A small contrastive image-text model, trained from scratch.
Model: 13.9M parameters, 64-pixel images, encoder arch mlp_mixer, encoder norm rmsnorm, encoder activation gelu_tanh, encoder patch size [8, 8], encoder layers 8, encoder width 320, text encoder width 256, text encoder layers 8, text encoder norm layernorm, text encoder activation gelu.
Rows from block 3 of the image encoder of a small contrastive image-text model, named by matrix and row number. Rows with one number belong to one neuron. Each number is 128 + 24 x the weight over its row's rms, rounded and kept within 0 to 255. All counts start at 0. Numbers have three digits each.
After each neuron's rows are labels from the 100 images, of 14848, where the neuron reaches its highest value: "strongest on" is what is common among them. Only what is clearly more common there than usual is listed. The data: photos with spoken descriptions (Open Images, Localized Narratives).
# fc1: MLP up (encoder.blocks.3.mlp.fc1.weight, 1280x320), inputs 0-79
# fc2: MLP down (encoder.blocks.3.mlp.fc2.weight, 320x1280, transposed), outputs 0-79

fc1.115:144132154077123109141106147140105111145136133118140109093125130133114147132087129122105149121125178140154119141145130096129149165129178094121132138142145090127146126140096161120154139136103123129110131112105191110147127099138114132131141112
fc2.115:134162107164091110132163124147089147104147079145180163152156136133119140151146098159174123125174083136167146112131135092152140073139173149145120153098126139130102134102155131113133128159115150133143145138096156145098175074133086171128143134
strongest on: text has "grass"; text has "ground"

fc1.397:149132150145107143179118124129140122160167100153162172147093129145080102162111143122186121133124077129125123114125120133124084100100155122146126139161113115146142149157107097129154150116101160128132091157125145146111148124129116145155113157
fc2.397:092091087142114136092131107110127187146132143166139136167144084140146141119126132114109152084089156121120115128116128126128115122120144078166162167131134128148139152097119116130165116158185109130158162145147129130125093135132118106141172110
strongest on: text has "table"

fc1.46:117156140121154133131123119115102105145116181137132119122144103109110099117146140136146132128082202145149138157128153058113087171151153114148105099141137151161111116148147143123119105146122121131139120118112103135118154123118126110148111129
fc2.46:118127165098129152105119152135114172136142163118126148139066155134139126160116159104126160157160147126111140161114103116096106141129100147127155153149162109190115113128097146151106103099114131155142179159101119131096126090147103134140071188
strongest on: text has "flowers"

fc1.34:117110101144155159149153130091119141120128126090156090097100164095123134114125152112122113151146176087126096117117101129141110118131156147122146132130091128131083141129152148102139188138129125100157083113158067134145104127130136129104147126
fc2.34:160129092137139147123115168138163110116129152111155128110098088108108147134115165139122092097152095146148120145150164152150125117127177118122145127168127153132109113132087124080109133082140122141141163118151136147151139119124109103120128154
strongest on: text has "woman"

fc1.750:098138165120121172178134141125160118121119103092100159156124103108155182143118138111112164079138156104128126143078105098122119116116138127116145107138104120140125140176155138146085180155147109158170187135117155092197096181160184138129119161
fc2.750:136147142174148109130144126137159207086140139103152079171135103129111135187120148133113052154167152086129148152140116127153103109130125160101149103116158154107140132113133102113117121121141144130143130117123140119110093079164140133071139133
strongest on: text has "lights"

fc1.80:136140130114137127163092093098123116109116169136144166135100114122140105115067098121149128115086122082164143099155131166137115140127171131115148128143178121138154147119100101150144123134132063117191165120113140132151163137150156161106119121
fc2.80:131129083089086133147158059127092124114142089134196118154117170101125118137138123155125148134123100143129139115142150119106141106125162144111085131143110133117154130133100136116136149093127136115096129111133132116137118094156165109115127137
strongest on: text has "wall"; text has "holding"; text has "sitting"; text has "table"

fc1.633:150144075111146161072141105130141089097096164123122150086149143129160110121134161133111115131132132117157121133180126132121148116120114131126155154124146133170123142116119127153168073117105108163130146072094145139152147114135121154151119098
fc2.633:101132105148129098154068101116149145146143069111121089122110137111088135101131131156144165132134135120150153152161139112139088151153113154107124138122129119147154124106123123119160163126103104104113110096130121099147129109116131159122123122
strongest on: text has "sky"; text has "buildings"

fc1.27:119145125173120143118136111129149061146113135071166108144160110090139114122149111145159125181149129168130126095119132163103130148126096152125058141129100158149136155078114176124119148138132128105142166127075138089131150143145170108122106145
fc2.27:132112151143137128138147117103128144123113089163115086102089167141135108103137135124129146145150118139134144139149158102110146108103116119140141156096130118157133109139111104133131129154110153106131090111126123091108151069114120156125078107
strongest on: text has "sitting"; text has "table"; text has "two"

fc1.472:117141128107169178071103171112100118135112131106164095123109155111142155118096150169143108153137112179124093131086114133096147117155139157137184126111113116150131129144140118173169161125106110146106154122125116109080167161087123172156105124
fc2.472:118147104117106128155128127148125163098124107148121120129087107110110102110090119150105184104133180123100158147106116135139106137131099116149125121145100128111139151159167136106129166102142125155147138147153156109142154119094119120089159077
strongest on: text has "blurred"

fc1.90:125125098153141082133161087089086143173136099099085177158130124126142156089055128143112109114115132105144146098110080163150100133134137137115119135127120133100104103144139128176091135186125115154142127109131117090134149154168093137100132131
fc2.90:154117158148134095093117135189111105093171149151154136130120089158119133107124127127140130159129136091093122167173121112126104135145161138116136108156078183127119175143145101131078123118123133139146115142132135112120115143154105124091096077
strongest on: text has "standing"; text has "holding"

fc1.130:109158127141110207143101113119106115118126120129139101136156083119174123133123098151063114142143093145119146127109083099073143138161116144132113139140157136125139131124149112109155120127126113072145103130131101157148135120090137113138135149
fc2.130:111168150122128151109126167192056141182175116171134092103134157140123155156163143136169121108128127117107127077069087162136152131133125090126088096136107120187121107103146126127130154137118117116124109145142108120159176125099102122171145112
strongest on: text has "sky"; text has "trees"; text has "water"; text has "hills"

fc1.126:129116165128106133118131154130113096129127092106135143115142114126128168109081108112120123146075149132169140136114135112128092093125162172131132157144121169164133170139074153144127088125154131107097133188159138099099132144094140115120132111
fc2.126:155104128102110161098136117166174111148092166098115140126145125097081141131143108094073145156117109143139166134121108129146090121127170136120171146145145146119118115108092115142110149131102149142140114128119179123110161101140092162152131117
strongest on: text has "road"

fc1.40:131141112136137146133105149145127125095112103112130206134092075122151167151112140160118181136161111156151131120122107095094128147142149118126102161105141094152116128109123137125124094129135122094150109130124172123124106144132136133100143120
fc2.40:136146101119101107095131107139123128126135105162109140127100121123124116100119152123145081109134094146156077144163128163141122117102118137134121104182114097120109154101152134143133159132130152139156174138132144138117142156163144131189137132
strongest on: text has "food"

fc1.707:141122097170139139115104124113098120108133126149120129173113133135119136104134169123131089108154111146126088138122144140129148154089140174170148139091081128118111136148127117117124084113156140166167140158118117168107134117084079123108121132
fc2.707:189093141113166140093087144147115128093109127116086134108174125165147166148065112113105119117197129144121176134120133102170120122147116111109086127131168142144130121143120077158145126158122122161098169110145118161155115133137149138133111095
strongest on: text has "wearing"; text has "man"; text has "woman"

fc1.22:135155117134130135103108101133132123151127134116089114142140087127133091141114133094111143117052167152133171133134126167083121125158137137086131114163076105122089157177147141119120117129129123111124119165118093127106109151172145127135155098
fc2.22:150125161105109171143116131157136129109142149151152132143144173161121134136115121139084145124130147165120105137141138153144157092124125100164111160172106125137137161121100133143078113104137121144103159112182107154107122074164162110145103177
strongest on: text has "wall"; text has "table"

fc1.249:073139125140139148095120136151122092144117105117137136133146132118117110128123099146142122133145113131110111155117140105103115148128110131151166171116116166174120139130134121143144125133101144142115177136129142133112113126169138095159132098
fc2.249:124148113104130096107111124112130110148119143123109100127132125109127147145118177140137147126128149111122087130108123142153138101121153128100129098129099120129203173191163105151108121145118164131135136218137114126104116108112159126135123120
strongest on: text has "blurred"

fc1.762:130145110084091152164165144134128140124161136096084149147116110147158106144173139128120088156160134148098119108102088141127120110109170129142078153159119088134128118145158127110144095130093082132129165146097138116162182119117099158087119084
fc2.762:144125157145135089149101134111121124144135104138115139142135129152164101140117120138124096135117151130155123129128141096150069121122101139121129158076154136121102130087121122144111163150077129159103133102136126155164110124147152170198100100
strongest on: text has "food"; text has "plate"

fc1.228:094162116159155165152093125148174102128155109131129126139138108127157136097125074108138130168094134071150137097114137124183141148138114134168164123124067145181129140142095111144125143097139110125095110142140066126099130124111096111179070123
fc2.228:137154137127147160179114094113168114144132108126136157132148123134178116134133144156118150117099124097135127158109130151126136124135116117094131123121141167140109150176098095086116129161156141149166105128092170087159113103123143123101181175
strongest on: text has "text"

fc1.741:109123114140108140138113134142146116166146146131127146081126153149147120148186079121118140133146095133153110122177153084138167109075130098124179135133128135151138102155156126143159119118091134123147121107110110144154138100157099123139124102
fc2.741:147098114149145149186165096139150102107125177150118114180146119106136123129166121112075117137119154128108136126129134120115119099132124138171109097139089186151117120114147140151110120119118093141121124149096132114109167161171136147131118059
strongest on: text has "standing"

fc1.542:101129100090121174147114103098158121084149128099126114091157133141160135135119151125124119122166135153146129154142133081142159161158152149109141139130145080112151114112108091148092125152131126133088125154139122105175139107141165145110122141
fc2.542:096125130120150100128156164157169146122127111151155137124119139145149084128143130133137143138076097139153136134168093105158110143155128151136129111167113125120126148137147154103175134127087121133089147164171165117151129135134082145117091126
strongest on: text has "black"

fc1.484:122098128109157094087132138090128149130089123143106168123163131145134119110174144145136092127141144172077165146137106080115124170130143105132144138147140092172132150106114117099119071138150151120124134129117135115144128130139122166119099141
fc2.484:097131168127107095158137124152125118129078172112107144124174095127134163135093131122144095091128088118131127087097135145118128117085133134123154179121110148135124091132181142174137135110135127121148135120132130114131099155106105114115129145
strongest on: text has "grass"

fc1.748:120163104156111161143144117162130117115112088143110148122146125075176126119088104153136074131115123125084139106135122120117127122118105138146124123175178148177121107118136108119161104126132156132137156112137144146145174098116130081094140154
fc2.748:181117087111152131148098101112140103132114157099169155144116141163120141133161138096140123122146101131144115116129118157114138105130172152081114117102136153096128133110147118132143180130103152092114144132110126086104137137086123105132119103
strongest on: text has "text"

fc1.557:146124142171146145123107099168112147096159112077103107139130158122136118116124134147151112136066127108158137162151087111124098136135109119127122119148170106118131111137125136112132150121169148132127128122108139132174127151118125086106133126
fc2.557:107120099118138123180128143118159081132164145126115154142144134121131094149107099128128130130131138133128114108130153112121131125154139135122127166092145129114111133109150120122117121142122107132085104122134112127112064101135122172117106122
strongest on: text has "sky"

fc1.480:138114133116144108159167109108148119101128144122130090094160121152151104075143156086171140104099137135146122124112112152093132134104122097140076158134122130137148115133106104147126149126149113114091123175119101152128119103103126166154161100
fc2.480:120140119127137163170125137118162146137167097129127149115041157104124145100106154140151088157091116119138157095135150113122142072125145121135092152126158144139152118133112144120138119133116102062117126146146142118123108126100160143109133133
strongest on: text has "road"

fc1.161:126136111107135145096130148142126092123099121134154084120155138100127116151122146110129101112146129159156149125124131140131126129138160126149090089158123164126102177124137151078095124149131123086134146077157143096100132119146125097112111121
fc2.161:142075149152098104156149153155096135141072152107144113091118140159147146111188138106145150144137104182151097138114145092129168116179150111114134173115114106133169119139116130080156113109106143132104129141117152140162114130108133143117117137
strongest on: text has "woman"

fc1.382:140161161161119138154131134124174127151119105160092162171114087102144090136140114143112138108116104139137140054109118155124158110102144123130135117131122124124126107128084137164145105150118090150163137134159129109120162117121141103139138111
fc2.382:132182114090152114126168156162093129101139098151106156134087151142111145110102149137113124154161133096078111135099073109162141124146128088128146149161099097109115137108124133147116104102138172089127160077121113115113135140128188120103155132
strongest on: text has "plants"; text has "grass"

fc1.72:105148080127106144132114131171082144090079138105137106103115119130110104141074139143152140129115154114137124116113119090126122154123136149134116159135185155123128116116176140159144171169118151138138094166143164117091098107106109158120135092
fc2.72:148157150160150099107110148148133204089160117144145146110134130191165137110107110144132072128094091123131115151115120126123084121105113113129137083088096154088131131123155112131120141117116124107159117138089146137165177100088106115090125146
strongest on: text has "buildings"

fc1.357:153103129154131144123107126120139137069141099116134142115134106127153097088114064132122107115127121132161136137131118119095074148139106138098116117096162170097115142082165094153143132139156129132099120123119140175155158165077119119111093142
fc2.357:122142144135157118130133152113142171135114133112114117140124127089141129108139144111113128084098131135116167142089138127121120096149121144126121180058184110145133122138139104119128113147133121134107093119107122111134122168091122130095131130
strongest on: text has "trees"; text has "sky"; text has "buildings"

fc1.140:114145107134125108151118156136123136107114120105111124114084154134155080096120095140127160133114091118116147113105122176122135156117123146085090126157126117197123106094179133170126147126096118065136111174154136184115114164118178154114150151
fc2.140:148080118095167107075118121165128130132137107131142120168127100128126109088120179169136126187114117182142119144080153173148121100137136119065074121167114137141106114117172077140095142120137134116135111151137144117153106147126123094163076121
strongest on: text has "food"

fc1.599:152169161138091115146129089159137133141089127138125121150122080134124097102126165119155158132138066128147101133137154111156103105130134142121104129133145106171195123135139129132133104164138130150149124134134080164159092096124101162132075060
fc2.599:138144150108127140101129142133154100122165136108127169114130139150163095115145139102125126139155165101155141149113151111119135096174118115157161098102113145104122160163181129131162123096139157085094059108166082148110139095078156132120134180
strongest on: text has "road"; text has "car"

fc1.734:116141109147101177150143104130149110080135120105136162142143112133152142160089129143135141133102141097112158108145184146136123099109082135127102077112078111084149164139134118121155095151138167150139118141149140192158106111133143133077139141
fc2.734:121125141150134130123142094083148182103102115160112113137120147160130125142151107108110092083173103151144138093138168089117117113115103088100101133131139114130110152116108100096115152103135119130102128149117128181146138111074164129122100127
strongest on: text has "lights"; text has "buildings"

fc1.256:085183139109119133133116133118086150112138112108145073127111123152153146106148112125110117103101101081125120108122116134101128135138112119143126164123132102114144131212120108074166172172149110125141052112139088113119141121113119151132154143
fc2.256:134124151162131138107040118172129148145127153158097149145104134104137134132126138095114090136137140151109130137110125168131133128103133128122124092097117089158152145154158107078135146135140141142116100144091101165141094145158150115125154161
strongest on: text has "woman"; text has "wearing"

fc1.642:147149174151097131117124165128125149152116149138151116081154161142178152130167151099132117156115084107166121110111125099090114112117125119116123133115173106114156123095152107128134058141137138130123160144136126109103186115118114109149096127
fc2.642:160178129110121078104146129102104128112148136152112110136088160164135127093150103134124110072129116136085091119174136154164133132153148134143123136116109149104112081167115106119135148171114089100145150117144112108190124136124157200145174131
strongest on: text has "sky"; text has "water"

fc1.295:124122124126149167074116140107096110145141093114130141124126106121155165124134100144101168134119125140117104154077143119111109161086119114142187136149100146151154116137115123167150138105179098168108168138118116132114146140091075103191126121
fc2.295:118151129106112118116152129149086116162130136107093147160129127109124126139141143132120126121128189139077119145146112119131146146151128115119134114104128128114114121166117082153120114134138168130099147181123125121099140115100092176097087094
strongest on: text has "blurred"

fc1.174:131123120118124149116160157168125132150111118091109153132139131103104106129124124152155172176117096122109129107146145133167101121108091142129099137112125129142131113095111134127134160105132140133126102161095128121101089101151112145159147138
fc2.174:143120122087133144120133112094165087107113166132117082137153140137138132141153130125108143135143094131105089120151142144114118103099090132128141169101097172149153135122098107085098146145135110145081120123142092107130135136168173139112150144
strongest on: text has "trees"; text has "sky"; text has "building"; text has "windows"

fc1.264:129086133166112162150104077081137119098128115085111159169158164065137127117106127122143109129151131121137097123109130111112089143138130098126178098126189151146126150122104136113145125134099089138168141122152137156159118093130153117149123099
fc2.264:127149085109128121135130133171121149130170119110131111157143141133138137121179112125147137133152097120146099120099093107122154121103154159096171186100104106165110078112162118078120128174119113158084145115104140099127106110106108147156112105
strongest on: text has "plants"

fc1.413:092167135132138165107144152116126137110144117118117111141109142118175171146107130158118124120124136158134110163144090132155147145153154150150139116159124130129149135127149149134128113113118106082177128123136141144150136144173155136132134124
fc2.413:141114111127110101117140108131083142099130111124147155119114093147112142081110102147092142123134103132100155125107130120138159113127088134103102126138111115111142136148128150161115140109104115140091126147173160197068148166093100134133126163
strongest on: text has "lights"

fc1.616:143116093104142170088155163111114104103110098084122117098102129167119150123176109139157133102140168155092099107104114108085135123157089107115103097166121132109073118121115116099159099147138145135147140107144104132118157105120157109127100129
fc2.616:159138130154119122130145155110087145082099161186146120089133113137082131117088144106132111123136124101158091112097130123139116118098138113158146154180114120177154146163162124160144126143126120150139101149147132098166136109124117090135144154
strongest on: text has "water"

fc1.141:167142118114148145129099087115118140131121125121131138090103106142119121116123157149125121093108150110153113140111168124145129151143145099130159108109159141145091115149113156130113086130063115142134144127151128131175133119094108147137138107
fc2.141:161145152170105159145137135120176145131146155147108111164123131112167073134139087106097164149144164146098154140111118104141127109095124172166162110129107124155097134180121124159135121179146113115161116171156112160104152125167129155167119139
strongest on: text has "plants"

fc1.142:103171123118094125152139126197114096110111121120112163155146090155175137115185156089138147134128143148160132114116113168161133126099162087133117134113147103118078116119131140132167119108119145102133090137141086073131141152119160139180112081
fc2.142:134152170162131143082129131174138117069121099126120102136100107079141138139135138123117177126136117119127109166092080092078130111137147160148118100089112119116098137134144170104173122104146110158138137132089127108151079093116145141172158110
strongest on: text has "wall"; text has "standing"; text has "persons"

fc1.537:127128116105155127115155114142157154158092098134102157131112167189171177092113088159171128136120135136149142130120144155199153142131117133137094097130147108120118141118118093137128117108144102124124071083130151102152162087111110110135151141
fc2.537:166133112092142152120129140116169089156102158110156095125162115131093177130133162141136130131140159123109108079105112114088150111141161120136146157118113111142148117134149141123146128160076107126128144134141118144164124116120124104108153118
strongest on: text has "lights"

fc1.234:139128115140167133122104164152136161170057058126132104124114126100110087150160130122097107146108144102147098097114128111110125127105100164076129101077141098135132135122184158136130106111126066117144159167148165123124085115138146156128102163
fc2.234:128126163172120135097134117113163044121131081137114158168124143139096143124116144097111118104120086138099125119197116159073108105107124124120149147126113178112143146087125103136128137136127136121131175116102142130127132128141094123176120123
strongest on: text has "trees"; text has "sky"; text has "grass"; text has "plants"

fc1.691:141110108110111138107129135111155151139129132128126108109131144097123148156117166086143107111099135149080120137132134137107168150095105069114137140120150107141130125147101113111145136101124122099144137121083086149125112133205151126105111158
fc2.691:136134133157124138158159096112126146163119123119145119109094153141122119145203136120167163123120175085105151157141094108151154111115159116144123135101102132114136133137128126172155132112175144159103136169126139113108162116124119101119115113
strongest on: text has "water"

fc1.68:124115105124132147132132125136126116149147138097111139077125124134093131181143135121134104178107138128125123118091160125128138134118147112126181113184113127133106104172134095114125129118106133122107147125086138124128110095132065132132141123
fc2.68:148143130102137139124101097131127119150120130118148114132121112127140131106133130161109059131136166082075131123134158146101162130153127076087166125127134147094146097096100117130079117123135147122124130107155135124163133107128107153118048100
strongest on: text has "flowers"

fc1.632:134114152137180180158111079102100168094135139105164137141152120127107134094115152122097119161176110127091104150095142141147135158133133116133145157125146078138116102096113169130093113099103126140140030159131099129135137153119130169140115116
fc2.632:091115146104043144144128123193172116179149145127083148124125127134160156082123129112103084113106108139183126170106141137156120101067112096175145100097131113084124129116101118085090158117123149133140105125158125119139127143132138121152086174
strongest on: text has "wall"; text has "sitting"; text has "table"

fc1.43:134155088118133127130106156156086114178173083107147128130095128102138098144087098092123112120199122131117107124100142141157130111143123098122114135131121134151149133131121089131148124125131149158117103142102125120145145105103108148129119157
fc2.43:154150148161167106159143157109090149140109148151149148136117114139149166130142175138102119136119143147132136120136138096118115163117154135118141120120182134091126166124115113107153089114114142082117120134126162149172141142187143116131130132
strongest on: text has "black"

fc1.352:149166130148153120126108154116125101144117139123144157081109112112125075161105145134153126110124111096125116149129168125128143156144107132063120133132105152172101110147086117090080117118155138142099133106164130139112155162132104088141113127
fc2.352:098163135120185164131106109134179157130118146143103157084104087136140113153168143124104133126154140160084134120142137142154105110172122134147136139148142155132124099133150123133144102084121169131155141146111139124102134109125116167131115123
strongest on: text has "flowers"

fc1.693:128142127148149146110138135130116147087125121147121157146142120097126103122119115147132153074145103184082115147088126181101143129109110099161095145152130131135095102127123146135171140139118103098147189151134078118127128113139166148128106105
fc2.693:139140143145119106141132117116111141150120094105128087130112116161170111095133123146107168133073126122176087116102084126120154127135141127119143133138151114162145125156121103105129137109098120080138107167138099124123117093157120137122182147
strongest on: text has "person"

fc1.48:199119099130088144142153119185103117113130095146152126113104143124121149166091132077176113096113112118094138123120142105131126136094113118136177105069136139152109110142130150096145101124139157155140108174127123106146098107131084120096144125
fc2.48:134114163118141112148154136104126141132130146163122152142119185157117142132144136152112160094075124107136117095170105166119195171186075129131121165107103182134101115097127141135114125119117151149122122114154134125167121123169129117135140117
strongest on: text has "trees"; text has "water"

fc1.575:101098119123101123129095123106109140112105106129143181112094110098136087119136112145126104108130139162124109124125120098136074066124112121123143148094112129154116134141143106124149115139097101118150153117098145096161151167101100109130180121
fc2.575:116133170152140117094152112155118113102134118120148110141135134128129106122160122099133114130128125125097148136122159140174097138134168090121164122145142078113076141128109154136118105122095115125169141169116130066145105106127131176136168100
strongest on: text has "lights"

fc1.57:124175122131118102143130138157114145116097111109150152102120113095144149080125148094100128150141109108155130113115114152151093183144152106142144106126103111143057163159127128161110115163123151120139142114145115096142130102114169122177162137
fc2.57:096151134150132167112100158164110112167098153140110135143136107128142085123126125153087131119158100167164106128120166117128074085087116101123094161104139147076128123154130152130140131165084102115097094146109115136127128159155143133122088157
strongest on: text has "wall"; text has "table"; text has "sitting"; text has "woman"

fc1.283:131138144161115175143137138165094098136107106110138112123154124099131129153112174113131169120122121088115131106108142145155111148125139142136104140154109141176098141104143143108133127115038123119157134125108152162134133143139112135136155113
fc2.283:130119137131162121098129151139108139141124138151142088121107141171144138143136120158108133149130068114128109104100157081111106085144136165108133117117126103096126153114109145112182070105127117132123107139132114137138129166112115159134137066
strongest on: text has "food"; text has "plate"

fc1.87:160149133137125158147130131146131127105126104110155131097151126157073108149120076135113120103163091125098148121123116123144116143106111118122117127137155141127152123112127145163134114118103144108120109128146116124081092114129146066131098142
fc2.87:112152137128117136151153123104143133144161131145122144142133183148096116115139127131109130090111152110117155119124182126142130131140133129129135106166144083145136129129132134115134114140130117177154118138124137102201129108156142108139140167
strongest on: text has "water"

fc1.609:108107116097156152149155146131100184142152113146128124124128127140121163099139160141124114112070126148151130086071134135194162136150111153121118121090102164132129145160114151145184120165137119116121184157127102169111138098118146152127157144
fc2.609:174119131127101153165086127128146136118163127160086121154133109129120109118134151136108122132146154124104130112117114157124147093118149142118141138136135124066105118149126116111103145065153146149170150141125142102128117164142123107113137182
strongest on: text has "standing"; text has "wall"; text has "lights"; text has "table"

fc1.523:138154121185117097131108159116116126159139130105161167141121123137163152118131117123133095142111142101163157129082132163170104131154170124126124084118109151167119110163076072127162152126139141139139141160103085152093137117151113147139123152
fc2.523:132129127116138134116111077161147129084109120140151168136106088075100118121105127130084169155077129114137127130137132100134132098134139150143097131176112129111103107172152121142119142154151111155106149129112142090114099173127095154126147146
strongest on: text has "text"

fc1.51:087153153123127142122095155129156117141088153158109148124108106155109138128136094166076104148145108158124182145119091110166115150116125114145122111149124130150100173109142145126126125108106130168138129116158090150127134084152126167127135109
fc2.51:167138115117103123143126107114109136136140125137144106148092103150119109118132143129172133124095110086133116139104170140164117115139127146136158099091150123153140088097164151121152115150117122128158115099103131074066102139115130131128121136
strongest on: text has "wearing"

fc1.158:110120113070093114069118091121114125141112119129121175104115103113106143135104103140151105116087114085125120138154118102108140137123140122105099129141142139123111077136118171148110110122173117117166124140119109144125158157107135141112179167
fc2.158:153132140091133138152116146177124127160123138158141158129092129118125127132066095134152128096181121103112140151132173169110095052110149151150120169099138166148135127134157121097132155131122120116107137100124132127133095153133100118108112128
strongest on: text has "road"

fc1.723:131111131100123117164095132156083134136170151122137153127120157121111114126151120144173105132177133131140118105114147153133073165137117135111109198125129152117097162153100100151146153132104132109125122154103111140097132114140105147150153106
fc2.723:120121102093159130064156100157159110159128145102122139084116129143193141108162172128121132071120136112135124132143085149072113103146152096107130188144118162107131141124117140123131112102140114154120116154121160128091107089135145077119139122
strongest on: text has "sky"; text has "trees"; text has "buildings"; text has "road"

fc1.409:123116138132153105127117098107084165121125166089139180119118114121113164132136121146151123135139147098120085133123136121122102120104142142100133104085097118123178144127127102141144163133112144108122152133129124132155114110186110152129178115
fc2.409:109108113112113080153141148101086160182131143162136118162148140113143144141153170085116114120128126125086125168114087143150170119120091141109141129102125141102105129130078129134153127134105129140097142113087095113168115110097117093147114150
strongest on: text has "buildings"

fc1.1:099108106169115115130092163121128145132131110104169126151101148139190128133119162098150129178116159106137162113144097168159090156142128086141115095123117132143169135115137116114166111123145135178154160105105127145152099167138109148144097124
fc2.1:098140090141161159110132122109115146107158088130108122177119131170158154088118130143138111154099130135121152085103095142121104094128103179198149166121167173171152098113112178103137153145116168117139148167117116095117126186092135178079120107
strongest on: text has "sky"; text has "trees"

fc1.76:142139078096132100157133172086106157115091112121139117095091153136142115140140161103099118132127122113145125088076106126084153143134156152124139148128093125121134124164151118131150154131118114172167093163100129158114124118156142119117142120
fc2.76:111114133124116129105095131159155122133135127155134144124093139112106129146132115103129101124158121103093122154124106109137102098165096133116123175126198109060141131119123115079091114112121190123125134139149136145131095099127134125131132073
strongest on: text has "sky"; text has "buildings"

fc1.363:145121150127155199097100131078152133089103138116143137093139151128118113113128158122120131112131130123142101130113128086095111151125130126111073107176100112134076129128132132157109085115127120092109161083125103094117111126118127145088092088
fc2.363:121137131120122104163144137115105120101094098156134133137106150126137155134138096176135107140163094172126097135134121141134128107135144129124107152127132146122180122122123097151155140089147131123148153144146183149154173160080099087159167172
strongest on: text has "table"; text has "sitting"

fc1.498:045163132088102124141133150115111135086127119130125146131162126147105139123147146137151077131125165104119094153170148138181142120108107125100132142129111067177153131137171135085113145134155147116114136140083136126147108146140115113131150136
fc2.498:134143127126132122152125090156135108190134141090164132162108176106120125119160107132123135135130122097128175140141115123147095096134084165122134135136139168099154114161096108123101126144126184098141148098102108132114131137138105081146127086
strongest on: text has "buildings"

fc1.527:111130180116103162124130135119144099125174130102118117138124128168111133121152126137142125125148110172152106090124127140124083140133156096168093140118107142185132141115159133127151146130108113147127157159146114090107168119099112117144138145
fc2.527:110121070104153151134146106152120149130131134149063143116121179118144096133154145095138107132103159123120157149114092130131108145135134144143119097096159115139083121119167148145130107134097102123165149108135164089166125155099131114128135089
strongest on: text has "sitting"; text has "table"

fc1.706:125161079116147125113135113125119134131099104102156115130173077129139131160110114118166106127131141181149168122133154093090094113106145147138163101126144129133146166124132169105126162118127124124148109114119154153113106134114130126116142132
fc2.706:155149142123196127111124142101130147117126175117083105106151143136142096118119112157095118111160088079127150099093102117148118093102172111142195158138098131122110130109110134161123071116105144151149149159155095102153132138162125148136133116
strongest on: text has "plants"